Rows from block 12 of a small image classifier, named by matrix and row number. Rows with one number belong to one neuron. Each number is 128 + 32 x the weight over its row's rms, rounded and kept within 0 to 255. All counts start at 0.
After each neuron's rows are labels from the 100 images, of 14848, where the neuron reaches its highest value: "strongest on" is what is common among them; "peak at" is the part of the image that holds the peak. Only what is clearly more common there than usual is listed. The data: photos of arthropod specimens (BIOSCAN-5M). In brackets: how many of the 100.
# fc1: MLP up (model.blocks.12.mlp.fc1.weight, 1536x384), inputs 0-127
# fc2: MLP down (model.blocks.12.mlp.fc2.weight, 384x1536, transposed), outputs 0-127

fc1.404 [193 113 152 145 162 152 114 110 155 100 135 124  47 106  92 120  89 128 130 116 110 108  77 136 133 195  72 120 120 161 153 133 152 103 159 160 159 124 146 123 123 115 132  67 137 103 133 141 129  74  87 152 153  50 112 166 165 131 137  97 125 117 113 151  85  94  91 161 111 114 112 130 126  99 156  94 160  68 119 103 136 187 177  96  88  89 157 209  94  87 122 150 120 105 116 125 145 180 180 142 129 178 144 132 128 129  99 153 196 116 185 127 142  61 131  59 165 149 171 117  49 126 139 162 120  98 130 196]
fc2.404 [116 153  85 100 100 103 138 129 148 206 113 136 184 179 147 123 181 102 118 158 123 146 157  74  66 104 192 126 180  71 113 110 113 173  83  97 115 126 112 107 142 134  81 124 127 113 112 126 145 167 171 101 106 157  84 130 111 135 145 114 145 125 166 122 152 179 164 112 131 157 114 157 106 137  74 177  98 175 117 180 132 100 119 133 146 144 122  82 153 136 100 135 168 150 111 129  98  97  66 113 133  93  53 115  95 137 178 107  90 161  91 119 103 170 112 159 126 110 105  99 145  98 138 173 135 193 139  52]
strongest on: order Blattodea (36); family Ectobiidae (32)
peak at: middle right (55)

fc1.4 [161 133 113 133 124  88 126  74 127 107 126 115 103 168 134 137 151 142  95 152 156 130 105  82 112 112 118 154 159 158 121 132 124 140 164 128 193 164 160 129 111 129 156  75 159 101  92 118 120  56 159 149 192  87 149 115 162 150 126 107 130 136 102 128  98 177 164 148 120 118 169 119 152  86  84 102 132 124 117  97  91 146 121  74 111  89 152 131 111 163 144 131 140  95 117 127 158 106 138 121 127 201 160 171 138 143 172 176  86  94 146 117  94 103 133 142 148 136 125 149  88 106 100 205  77 133 172 107]
fc2.4 [154  85 105  97  66  94 118 122  90  83 102  86  94 145 146 185  58 107 163 104 138  86  83 150  90 171  34 160 109 156 227  73 122  59 166 151 207 130 149 130  99 146 146 148 116  90  92 126 125 109 139 132 122 133 166 142 125 125 100 133 138 124 125 145  98 122 182 148  96  90 109  99 127 201 110 132  91 129 148 112  76  83 141  98 106 125 130 172  66 112 103 137  84 150 200 111 159 124 131 132 159 170 171 158  98 155 124 158 137 168 168 159  96 131  58 100 138 148 129 167 128 140 112 131  63 112 133 147]
strongest on: class Arachnida (37); order Sarcoptiformes (36); order Hemiptera (31)
peak at: centre (100)

fc1.168 [ 99 100 101 111 133 165 131 129 141 164 167 147  69 103 165 121 183 167 101 219 127  89 163 132  96 120 197  90 114  95  59 168  96 153 163 106 175 126 104 134 112 151  99 111  94 137 111 160 131 163 143 104 123 116  99 119  71 158 123 151 132  99 182  77 135 154 180 171 106 128  92  97  52 119 150 156  72 108 170 221 138 127 104 167 138 117 106  85  74 105 167 148 150 116 130 135  99 102 114  89 112 118 143  91 129 157 168  97 144 176 132 111 119 100 145 137 115 137 101  70 150 137 135  63 133 127 107 107]
fc2.168 [138  88 174 133 140 142  90 125 104 117 159 123 167 110 127 104  67 135 118 129 129 142 107 106  82 163  99 130 109 178 159 120 129  76 140 117  80 140 155 203 176 117 123 118 110 143 127 146 145 121 166  78  79 104 118 160 112 104 111 145 100 115 191  97 149 138  40 129 153 125 117 145 152 137 114 136 117  95 150 123 138  86 160 109 132 147 167 175 114 105 158  85  57 115 100 109 169 147 113 162 140 152  40 134  58 190  79 137 169 183 161 148 157 143  78  95 136 129 149 161 113 223  84 148 154 123 162 120]
strongest on: order Lepidoptera (78)
peak at: middle right (42)

fc1.52 [140 165  88 100 122 135 169 119 115  83  88 108 192 162 145  84 164 147 119 120 141 178 149 126 147 124 130 181 164 163 167 108 130 202  88 128 110  95 109  77 147  95  94 157 160 146 113 128  91 143  84 117 160 146 108 144 147 144  99  85 148  72 134 155 121 114 150 186 166 135 122 103  64 103 153 126 158 173 106  74 125 131  88 121 154 118 116  64 107 102 119 159 174 155 182  90 107 114 103 142 150  94 195 183 137 110 124 117 125 107 119 152 160 188 124 167 120 128 113 114 103 100  86 146  86 157 157 140]
fc2.52 [161 129  74 101 104  50 119 124 114 133 109 123 193 193 102 145 106 114 122 108 131 168 100  54 115 127 114 151 121 142 155  79 134 136 119 139 175 136 142 119 103 150 138  92 130 129  99 133 108  44 175 133 137 124 129 123 170 117 134  84 143 142 115 143  80 140 168 155 149 136 128 123 159 126 101 103 161 179  97 113  81  95 123  92 127 103 189  80 105 161 115 130 113 133 169 101 141 128 123 146 108 184 153 148 110 135 118 144 102 117 149 133 100 164  68 140 157 101 119 176 124 130 104 211 110 168 149 102]
strongest on: class Collembola (44); order Entomobryomorpha (36); family Entomobryidae (29)
peak at: centre (54); bottom left (28)

fc1.158 [156 169 105 145  72  92 167 145 137 145 156  94 132 158 143  90 126 137  79 143 141 163 137 108  97  91  84 135 115 152 104 119  76 145 118 116 141 154 120 125 148 118 160 108 131 161 101 112 162 134  89 103 110 150  95 158  96 108 137 105 134 106 118 149 165 123 209 155 129 113 219 121 115 135 157 138 139 167  81 188 112 147  59 108 151 150  78  73 157 123 199  96 121 119 183 155 141 155  96 157  98 139 126 122 104 130 154 147  94 126  94  93 124 169  38 144 120 126  73 149 172  80 105 122 132 100 171  55]
fc2.158 [111 155 145 120 133 111 136 151 120 115 150 135 113 116 126 138 159 139 129 127 130 130 187 189 147 106 234 150 145  65  89 167 122 194  80 157  71 109 120 109 127 144 144 193 144 103 142 136 133 169 165 154 139 160 173 107 102 158  99 152 130 120 157 141 151 148 107 135 112 134 149 160  97 142 141 108 101 118 167 125  78 119  53 142 182  80  96  83 149 118 120 181 151 106 132 139 112 127 108 137 116  73 166 165 157  72 164 119  99 102 172 105 135  97 146 145 116 101 100 123 160 133 113  89  96 125 160 143]
strongest on: order Blattodea (27)
peak at: top centre (96)

fc1.719 [143 100  76 127 115  80 114 148 145 143 143 135 136  87 177 134 113 114  91 141 163 128 146 175  32  82 163 103 101 105  83 169  84 104 144 119 155 136 118 113  84 148 140  92  89 129  73 187 141 103 163  87 108 101 164 112  64 167 125 148 126  82 155 109 108 151 179 182  87 114 156 144 130  96 131 109 144 116 190 129  78 148 101 148 114  84 103 106  65 110 189 170 153 121 169 154  99  83 111 129 100 170 108 138 146 180 190 127 110 115 214  93 109 105 118 137  96 173  95 127 145 215 113  77 142 100 107  89]
fc2.719 [114 105 123 144 130 105  95 129 101 116 142 138 186 163 160 132 133 141  77 144 176 114 155  84 118 137 164 109 123 131 155 135 105  93 104 117 101 136 144 159 116 162 144 100  94 120 109 123 134 103 178  77 141 115 143 135 122 150 120 141 133 123 228 109 143 162  95 144 152 140 102 125 143  50  73 131 126 148 149  95 102 104 109  66 159 101 184 122  99 144 130 116 109 111 122 114 154 112 128 152 141 145  95 132  99 154 158 137 126 120 105 149 110 137 112 121 180 139 130 159 127 236  69 123 100 156 105  80]
strongest on: order Hymenoptera (89); family Ichneumonidae (32)
peak at: middle right (54)

fc1.490 [ 85  95 142 159 137 109  95 145 145 168 153 125  87  85 128 108 108  29 155 121  41 132 130  71 141 162 122 109 102 125  88 145 163 118 190 137 127 157 138 173 143 204 117  95 112 126 149 125 134 112 175 128  77 115 166 128 130 106 132 139 113 109 128 123 139 109 107 112 100 127 172 155 166 167 148 114 135  45 146 142 199  91 147 142 127 159 134 136 179  88 121  50 110 176  69 176 161 145 218 115  78 149 135 105 115 119 139 105 182 184 160 121 158  85  98 107 130 144 126 101 139 114 123 156 155 153 100 139]
fc2.490 [ 48 133 121 185 133  77  92 168 123 123 211 129 151 104 142 104 144 148  94 140 171 140 127 100 125 102 141  93  31  87  60 142  73 143 135 112 133 142 165 154 148 154 122 112  82 116 155 158 143 125 174  22  99  92 135 125  51 107 171 153 123 126  50  99 168 129 141 135 118 101 156 155 160  54 142 126 165 173 165 122 127 110  43 142 158 142 139 156 164 127 215 151 124 117 122 181 166 164 125 110 115 139 128 101 152 143 138 169 104 135 170  88 119 129 115 176 105 129  61 168  98 161 104 127 133 117 119 122]
strongest on: class Collembola (48); order: Hymenoptera (47); order Entomobryomorpha (32); family Entomobryidae (25)
peak at: centre (100)

fc1.352 [103  99 133 150 101  91  93 107 104  96 164 105  75 109 138 130  71  37 150  71  41 124 110  93  85 171  78 116 111 168 106 128 169  79 181 132 183 193 166 156 104 133 149 102 104 133 150 127 134  80 170 118 112 109 139 112 131 114 116 127 135 103  88 104 118 140 178 118  72 117 140 149 213 170 129  77 157  78 163 113 114  71 164 105 120 126 107 151 129 102 132 124  87 145 170 173 179 117 167 131 108 201 154 163 104  88 130 166 136 148 201 145 146  96  71 103 133 141 131 163 110 150  76 153 136 103 146 146]
fc2.352 [ 84 135 193 136 129 137 150 177  86 179 107 128 212  88 131  80 150 162 126 171 124  97 121 134 141  85 175 102 153 136 115 116 164 143 101 117  42 108 127 148 145 131  81 170 150 106 132 107 120 124 126  99  88  91 112 149 116  83 120 100  85 127 205 132 152 143  23 145 136 136 159 109  96 122 122 151 170 107  77  96 199 164 132 136 131 157 107 123 200 135 154 101 133 122  83 104  75 146  62 141 134  55  75 112 141 137 112  82 116 114  85 114 155 149 158 113 152  82 190 131 152 133  91  79 143 141 118 153]
strongest on: class Arachnida (34); order Araneae (32)
peak at: bottom centre (38)

fc1.674 [101 169 109 130 122  79  85 182  87  99 161 113 216 152 128 140 172 139 103 113 148 125 179 106 157 104 144 131 112 107 149 134 117 119  61 182  62 134 139 155 149 146 143 178 127 127 174 172 155 123 142 109 121 144 189 107 102  99 151 153 159 127 131 121 173 141 145 110 149 136 132 146 181 124  92 107 169 156 162  82  50  80  62 121 195  92 167 121 119 135 114 155 137 113 164 155 157 161 130 161 143 107 147 185 168  75 124 135  86 125 145 139 116 175 146 192 143  74  88 210 104 151 118 145 102 134 117 104]
fc2.674 [153 105 101  90  69  61 140 137 118 186  88 147 187 114 128 173 112  92 139 129 105 144 101 153 139  80  83 116 132 157 144 100 141 124 188 133 148 140 107 116  86 142 153 128 140 149  92 103 125  66 243 137 115 172 165 100 167 128 149 126 100 151 189 135  82 122 152 106  99 128 157 138 151 186 135  88 151  73 100 164 109  96 164 161  80 134  98  88 130 166 134  97 130 181 136 119  99 115  81 100 115 155  68 105 150 167 100 131 122 115 117  80 114 132 103  98 120 137 153 148 212 149 147 127 135 125 158 143]
strongest on: order Psocodea (39)
peak at: bottom centre (50)

fc1.304 [144 122 163 161 134 130 172 112 150 177  74 170 120 135 108 113 108 132 111 151 137 142  96 138  95 125 124 150 172 162 133 159 123 119  90  78  95 139 116  95 131  85 135 132 154 146  92  88 112 159 110 128 138 137  87 116 141 145 121 143 108 134 116 121 122 112  45 136 173 161 136  90 110 106 108 169 119 119  54 184 168 146 160 159 117 149 133 148 165 118  92 139 134 113  69 116  99 107  95 115 161  93  63 140  74 124 151  78 158 117  79 134 131 136 147  87 144 172 124 101 150  68 171  81 147 143  93 107]
fc2.304 [104  93  85 183 117 123 136 149 121 104 146 124 113 149 124 164 105 151 127 129 163 135  97 165 152 106 119 143  92 112 158 104  72 114 163 156 200 105 127 105 119 152 123 155 106 132 140 146  96 132 206 115 117 188 200  96 131  99 131 175 117 137 146 115 117 107 176 105 128  89  57  94 127 149 150 123  80 134 141  89 106  79 127 152 103 168 139 104  74 139 138 159 128 150 176 131 140 148 115 117 188 152 170 117 136 125 104 140  97 121  95 113  97 138 102 160 142 114  89 157 167 141 148  96 111  93 135 158]
strongest on: order Hemiptera (96); family Cicadellidae (26)
peak at: middle left (100)

fc1.764 [123 100 105 114 154 186 157 114 178 155 121 149  74  99 169  84 194 126 148 186 125  75 168 120 122 133 218  77 169  64 106 174 108 185 167 112 192 132 104 100  90 148  94  68 111 103  91  86 117 124  97 159 163 108 130 139 134 163 156 112 143 126 114 147  98 143 157 164 112 142 124 109  60  94 124 158 135 129 143 151 143 184  95  98  97  87 121  71 103 128 132  90 178 118 116 146 111 102 176 128  77 103 163 119 166 134 169  99 166 122 108  77 162  88 170 119 159 159 135  60 161 118 171  61 154 139  97 116]
fc2.764 [130 143 188  68 102  70 124 170  62 120 128 117 235  95 106  83  96 159 151 133 142 144 121 126 187 135  69 135 138 168 141 125 129 130  90 151  66 117 122 162 140 134 122 159 152 135 139 103 138 128 108 100  98 145 178 160 130  84  90 136 120  81 197 165 167  96  46 146 152 125 188 131 130 143 137 145 158  82  91 128 122 122 115 106 154 127 135 130 180 104 128  78  92 117 104 148 116 160 120 192 117  94  95 167 121 102  73  94 143 139 117 131 188 177  89 135 164  92 137 176 134 167  95 101 166  97 154 141]
strongest on: order Lepidoptera (47)
peak at: centre (58); middle right (32)

fc1.128 [ 98 143 121  96 153 122  69 150 106  89 130 113 193 145  89 124 138 200  94 145 197 144 148 158 123 100 128 150 104 106 147 138  83 150 103 146 136 142 103 140 124  56 192 154 142 153 186 144 112 166 128 124 147 165 126  94 112  98  89 156 153 133 138  83 154 133 112  97 139  92  71 106 118 136 113 162 137 158 137 126  54 120 105 147 204 102 131 127 217 143 144 205 128 126 149  95  84 153  79 129 173 139 122 171 150  96  92 147 114 125  87 124  73 131 129 194 120 104  77 149 109 127 141 124 134 105 161 126]
fc2.128 [ 92 104 118 192 139 118 147 128 128 119 119 148 129  98 104 120 149 116 173 110  69 196 101  80 141  83 120  93 140 128 138 102 150 137 123 107 177 129 114 138  85 135 100 107 115 116  89 124 103  96 218  84 120 141 140 138 125 117 133 101 120 154  99 137  80  75 158 158 169 143  78 143 153 129 153 104 135 165  99 107  94  99 142 126  83 156 173  44 113 117 142 122 150 154 111 114 120 130 140 129 111 126 132 100 134 155 124 149 140  69 129 129 103 156 169 116 104  74 134 171 133 195 109  93 129 117  87 158]
strongest on: class Collembola (70); order Entomobryomorpha (45); family Entomobryidae (34)
peak at: centre (59)

fc1.43 [ 72  91 136 152 187 131  88  87  98 139  99 111 137 150  76 123 134  64 119 153  89 157 122  50 157 173  79 123 152 155 137 127 144  90 101  87 101 134 115 147 136 127  78 113 125 147 152 121  84 102 124 166 115 141 120 137 179 127  90 140 112 128 121 131 171 124  77  88 154 157 109 124 165 138 122 158 122  97  94 142 206 113 188 140 176 157 154 216 180 112  78 128 115 155  84 109 129 131 173 102 159 133  71 123  99  86 115 125 146 132  74 161 171 101 108 114 164 145 175 134  86  57 110 196 148 134 112 138]
fc2.43 [171 136 157  80  81  67 144 171 129 130 151 108  79  90 108 133 168 185 118 131 176  75  81 184 148 111 110 117  91  94 117 135  93 137 186 169 157 161 160 159  75 172 152 105 122  90 116  73 177 136 171  96 135 102 192 131 128  68 154 122 156 152 126  90 123 154 122 161 122  74 200 103 148  96 125 108 116 121 125 158 103 195  79 113  67 116 114 136  73 183 174  97 131  89 116 158 153 130 122 189  69 144 117  92 158 188 136 129  84 131 142  75  88 128 120 129 141 149 112 157 166 112 150  71 124 102 106 122]
strongest on: class Arachnida (27)
peak at: middle right (34)

fc1.294 [ 66 115 133 149 177 133 128 107  99 154  90 124 166 188 121 132 151 122  92 161 137 114 140  56 100 165 113 117 138 141 143 141 122  89  62  84  40 124 120 108 184 106  80 147 129 138 142 121  91 153  87  91 106 135  72  94 141 135 129 129 125 151 136  97 146 162 102 112 171 158 130 111 131  89 110 159 121 140  88 166 229 158 173 160 158 161 148 171 190 149  99 126 141 138 121 107 104  64 127 113 140  91  90 121  67 119 153 104 149 132  96 184 135 133 150 114 151 154 142 103  88  77 122 144 124 140  82 104]
fc2.294 [133  89 134 167 107 121 150 129 146 123 178  96  61 131 125 127 101 134 137  76 149  83  58 177 159 144  99  98  73 111 116 101 122 118 195 156 186 143 195 145  97 189 111  99  95  90 119 118 108  93 210 117 104 121 187 130 119  84 139 118 143 149 133  92  91 111 147 133 139  85  76 101 149 108 159  72  82 144 150 116 149 173 117 122  79 131 158 131  56 132 160 125 126 141 186 120 160  84 152 181  93 170 157 111 125 160 100 158 132 139 123 105  88  98 109 128 128 158 130 137 141 145 180 108  99 142  91 188]
strongest on: order Hemiptera (44)
peak at: centre (83)

fc1.141 [129 151 118 169 183 119  95 145 129 134 110  66  45 135  55 125 147 169  75 153 181 103 145 113 110 151 152 157 114  90 152 174  88  99 113 117 144  95 133 149  88 117 114 104 126 108 153 175  58 155  67 137 160 167 132 140 123 134 130 157  59 116 139 133 182 133 177 130 147 102 114 125 108 122 111 130  72 113 118 190 119 182 131 177 182 152 106 164 112 124 121 230 156 178 131 109 117 129  98 126 175 154 167 127 184 169 161 135 116 147 122 149 100  79 150 158 136 149 110 134 138  67 143 127 118  70 164 162]
fc2.141 [102 127 146 172 179 130 107 126 100 141 128 132 162 123 131 119 118  80 128 140 105 112 171  99 142 153 148  97 118 155 138 140 164 131  87 138 105 112 104 142 134 148 103 117 106 116 139 113 111 147 142 129 118 141 129 126 122 116 106 133 111 122 255 146 148 152  76 129 110 163 146 142 122 152 134 137 146  81 128 169 175 112 183 120 167 108  89 158 159 108 109 105 123 179 136 137  97 112 114 128 130 117 119 145 130 146 118 125 134 131  96 149 172  27  96 108 120 160 182 152 110 144  84 156 138 135 131 148]
strongest on: order Lepidoptera (27)
peak at: bottom right (49)

fc1.93 [140 102  30 131  99 105  73 132 152 140 117 148 237 131 157 165 129  95 111  71 163 190 151 135 113  83 213 156 137 120 153 134 105 122  99 138  42 103 115  99 112 147 144 169 122 162  98 139 103  91 173 133  93 138 174  99 105 168 121 163 100  94 119 115 106 149 148 164 111 150  82 125 135 119 115  84 175 116 203  74  53  73 108 122 143 107 171 114 112 152 145 142 174 162 165 125 124 109  97 142 142 161 123 180 130 108 139 102 111  72 194 121 123 154 121 131 147 112 146 173 143 248 115 118 110 143 110 132]
fc2.93 [158  81 135  92 105 139 126  85 126 148  92 123 136 178 148 163 135  83  96 156 153 109  90 110  91 131 152 153 166 188 176  98 132  83 127  88 158 163 144 126 122 125 153 135 144 113  69  91  74 105 139 124 155 165  82 111 171 158 113 148 105 156 184 110  91 168 158 133 149 131 124 100 111 135  94 143  84 155 111 162 130 125 189 107  84 182 149 125 120 158  89 121 115 129 140  80 123  79  74 101 164 160 102 116  60 189 139 143 105 119 100 153  94 131  86  85 161 148 196 127 172 104 106 117  96 150 156  99]
strongest on: order Hymenoptera (95)
peak at: centre (54); middle right (38)

fc1.699 [121 170 108  65 171 138 113 170 120  52 123 134  95 135 120 134 148 192  94 136 161 117 164 157 186 126 121 138  96  94 167 182  92 170  75 141 154 118 106  83 117  94 165 137 178 128 180 159 131 168 101 145 157 165 119  96 114 127 160 148 141 128 175 149 168 138 130 108 126 120 112 110  78 142 119 141 119 131 150 179 100 164 124 156 166 103  89 127 138 130 125 182 126  97 109 153 128 164 114 113 152 112 183 126 202 111  88 170  91  98  92 149 114 115 167 168 131 130 107 139 122 108 136 124  83  74 136 126]
fc2.699 [ 68 109  87 155 134 169 124 135  60 156 128 134 185 114 124 135 158  79 158 158  95 186 169  75 124 102 158 115 107 169  97  80 185 141 108 107 100  77  97 143 181 131  96 147  96 126 133 183  92  94 177 101 106 130  78  88  91 139 108 128  58  94 173 148 124 113 131 110 117 146 105 148  96 151 151 121 125 122 135 109 163  70 161 163 179 140 105 111 117  92 146 130 131 210 128  78 117 102 100  72 172 113 126 113 138 144 104 151 143 118 144 149 164 152 148 146  86  87 150 168 109 214  81 143 125 144 147 122]
strongest on: class Collembola (32)
peak at: top left (54)

fc1.578 [ 80 151 101 119 103 122 103 152  83 158 133 144 234 139 147 129 161 122 134 122 127 149 206 135 147  54 203 131 123  96  92 112 102 175  62 158  87 118 115 124 165 154  92 204 114 154 158 151 128 210 160 108 110 200 120 126  99 116 125 137 133 141 162 124 156 143 169  78 119 151 151 145 113 172 112 158  92 193 128 153 113  74  97 180 172 143  93  44 162 151 165 128 130 151 123 129 123 119  67 115 137  63 104 117 135 107 112 140  88 148 100 132 127 194 135 208  64  67  97 147 173 131 112 124 138 127 142  65]
fc2.578 [106 159  92 103  93 137 148 102 149 168 109 147 141 175 140 145 159  86 131 141  97 162 143 100  63 104 161 149 186  87 120  90 113 160  84  87 129 120 105  83 165 105  83 152 147 134 123 138 116 175 132 115  98 162  68 105 107 162 140 133 153 114  96 127 141 187 169  77 117 156  96 141 104 161  55 180  85 166 137 164 148  99 137 159 157 153  95  92 154 122  76 152 152 178 135 109 103  73  77  99 165  97 100 126  82 110 165 112  98 143  91 144 104 149 111 152 101 101  95  83 136  95 177 175 165 192 156  87]
strongest on: order Blattodea (34); family Ectobiidae (33); order Hemiptera (31)
peak at: centre (65)

fc1.499 [ 74 143 128 111 164 206 136 144 130 115 103 139 146 127 110 134 180 172 115 160 161 119 147 175 140 130 143 131 148 130 145 161 104 123  21 114  97  77 103  92 144  77 133 154 166 139 146 154 110 233  82 124 142 169  68  92 128 185 125 145  96 136 140 123 135 111  96 120 144 156  92 106  86 147 130 189 106 137 138 175 154 146 148 178 182 141  87 134 144 141 108 193 176 140 158  99  76  98  92 124 172  38 108 142 145 102 110  88 118  77  84 154 121 120 213 133 101 140 131 108 117 149 141  83 113  83  98 135]
fc2.499 [ 88 127  74 101  95  95 144 159  68 139 146  55  74 120 128 108 122 124 133 134 145 103 119 135 128 106 110 108  53 129  90  73 135 118 141 147 136  90 172 134 139 160  89 123  87 102 132 160  75 108 145  82  97  93 134 139  84  92 155 116  78 122 124 129  93 104 195 166 109  81 126  90 103 182 168  86 126 182 142 184 160 126  88 162 168 163  87 143 100 154 169 118 112 226 197  95 132  96  82  97 128 120 172 105 149 150 104 163 120 143 171 114  93 103 119 155  65 113 125 190 103 155 108 144 108 107 111 141]
strongest on: class Collembola (34); class Arachnida (27)
peak at: centre (96)

fc1.479 [148 123 118  89 138 140 166 147 174 125 153 147  84  99 170  90 136 176 121 153 158  97 109 174 103 127 185 110 110  89  83 156  97 180 153 117 191 140 119 161  97 117 110 105 111 102 116 123 172 153 152 108 152  94 103 150  84  99 147 126 151  80 155 122 117 102 139 168  90  99 135 103  57 108 143 154  99 167 131 147 122 166  98 111  90  97 111  79 114 123 200 134 112  55  85 154  99 158 150 158 108 125 126 109 136 185 160 107 142 141 156  98 127 100 145 132 115 160  87  55 152 153 134  42 148  98 120 126]
fc2.479 [153 114 178 104  68  43 138 192 100 119 117 100 145  89 136  99 135 181 143 137 157  97 121 159 187  95 109 132 117 127 108 152 121 155 164 163 125 123 162 165  95 183 126 144 163  98 127  77 155  97 123  97 129  94 211 156 109 101 122 109 121 103  90 147 137 124 112 183 138  88 204  95 103 122 143 116 152 110 107  79  76 141  76  78 124 112 132 108  88 144 151  91 117 103 157 162 140 145 142 228  83 101 152 169 163 101 145 117 107 119 148 104 160 186 115 143 160  77 118 195 171 134 112  76 123 105 111 114]
strongest on: class Arachnida (31); order Araneae (30)
peak at: middle right (33)

fc1.483 [171  98 120 160  88  99 134 107 150 148 138  82 116 150 126 154 159 135  91 169 169  99  95  84  56 117 128 160 166 187 148 106 152  98 164  98 176 167 209 133 121 140 150 124 151  91  61  82 114  66 138 128 165 106 129 136 154 139 118 121 129 154  80  92  97 164 181 160 145 100 174 103 117  86 102 112 104 139 131  99  92 159 137  82  68 149 137 147  98 176 135 111 125 109 117  88 167  89  73 155 111 189 123 130 119 203 166 163  82 113 145 145  79 135 121 111 173 134 165 170 141 112 101 143  73 141 139  78]
fc2.483 [158  88 124 159 116  98 122 112 107 131 126 119 116 173 123 157 102 121 108 127 164 102  89 123  98 162 111 115 117 174 207 107 103  47 148 129 195 166 138 159 104 150 143 108 113 124  92  96 123  95 187 108 108 146 205 119 149 134 124 123 140 148 177 105 115 175 135 158 117 126 121 105 162 114  73 112 118  95 134  95 119 138 159  96 101 142 159 165  76 146 104  61 107 130 160 102 153  88 107 149 127 186 109 112  79 185 137 124 128 145 135 136  79 140  61  81 189 163 166 160 143 141 125 100  98 145 111  97]
strongest on: order Lepidoptera (58)
peak at: centre (97)

fc1.617 [123 150  65  75 166 161 129 142 121  77 132 120 223 160 119 103 165 179 101 114 160 171 148 158 140  82 126 142 122 115 127 127  95 184 100 137  93  95  89 101 183  94 131 160 154 154 168 201 114 153 130 143 162 133  93 140 112 117 130 144 122 106 168 182 178 120 114 105 137 159  93 136  95 107 157 120 153 191 124  49  98 125  64 161 177  81 123  97 176 139 145 164 162 125 146 119 104 167  88 132 138 111 163 188 177 100  95 147  94  71 126 121 131 147 161 199  92 111  77 150 120 169 105 160 111 120 177 122]
fc2.617 [103 132  53 134 109  59 132 161  76 142  88 156 122 133  76 166 115 127 134 131 164 151  62  80 151 123  85 127 106  99 111  39  85 147 137 109 211 114 146  98 136 110  78 130 108 161 160 156 118  64 183  87 105 115 179  94 129 134 164 119 138 126  53 134  62  67 159  96 182 164  72  85 138 107 135 142 142 157  95 107 116  91 169 122 148 135 180 125  85 132 114 184 133 140 143 108 125 124 162 116 165 158 152 138 162 133 113 159 124 100  75 104 129 160 127 162 138  98  89 178 112 149 163 140 159 123  96 185]
strongest on: class Collembola (90); order Entomobryomorpha (67); family Entomobryidae (50)
peak at: centre (74)

fc1.681 [139  96 125 146 135 111 137 145 149 175 141 142  50  98  68 122 138 147 154 155 110 120  98 136 118 135 129  91  96  75  89 149 109 128 176 140 158 114 153 141  79 128 112 102 128 123 102 149  98 116 185 177 125  99 173 159 127 122 135 108  90 101 146 126 141  87 126 147 126 124  82 127 125 141 157 125  96  54 101 185 152 143 175 139  96 105 132 187  90 126 137 163 147 164  84 136 125 109 136  94 119 130  62  88 147 162 152 108 131 168 159  72 128  35 138 135 123 124 108  98 133 114 196  97 156  94  99 180]
fc2.681 [112 109 107 173 126 121 116 103 102 144 145 108 139 156 145 115  69  54 159  91  91 112 131  98 132 163 114 106 120 161 148  78 185 100 132 139 155 141 132 160 129 194 101 107  81 101 112 122 102  76 155 120 104 112 113 150 126 124 120  97 123 116 183 140 113 133 142 137  87 133 112 147 126 146 114 112 133 127 142  86 149 105 161  74 120 137 137 119 118 103 125  61 102 193 191 108 152 112 150 133 114 141 156 130  75 153 112 137 173 140 157 158 140  79  65  81 131 138 182 148 108 146  96 172 125 192 129 158]
strongest on: order Lepidoptera (27)
peak at: centre (84)

fc1.219 [124 135 136 102 133  75  79 152 102  86 135 139 174 138 140 149  93 128 157  35 127 193 152 110 166 123 115 126 115 140 132 143 137 140  99 171  89 142  90 149 133 122 165 136 148 159 165 163 159  88 190 123 119 121 197 107 124 131 121 150 152 122 125 147 144 112  76 109  68 137 144 176 189 142 149  74 170 101 147  15  92  84 105 149 170  91 149 141 170 118 159 150  96 117 143 196 147 150 153 149 111 150 138 176 148  70  99 167 104 110 150 102 148 149 114 148 100 132 118 184  90 177 112 220 120 118 130 150]
fc2.219 [104  98 112 169 103  93 110 150  99 146 125 145 221 125 150 117 140 158  94 163 169 138 174 106 158 114 154  94 119 123 119 147 108 108 105  97 120 103  98 118 111 150 125 106  99 146 108 128 122  90 160  99 119 131 208 132 120 155  95 146 109  90 185 154 134 131 107 194 155 155 144 106 120  99 129 139 130 141 127  79 101  99  84  90 155 109 172 115  92 106 125  97 133 133 172 127 116 104 145 131 133 124 140 185 125 127 149  95 131 134 117 137 142 148 110 134 164 127 131 152 136 241  96 122 130 142  93 106]
strongest on: order Lepidoptera (51)
peak at: centre (95)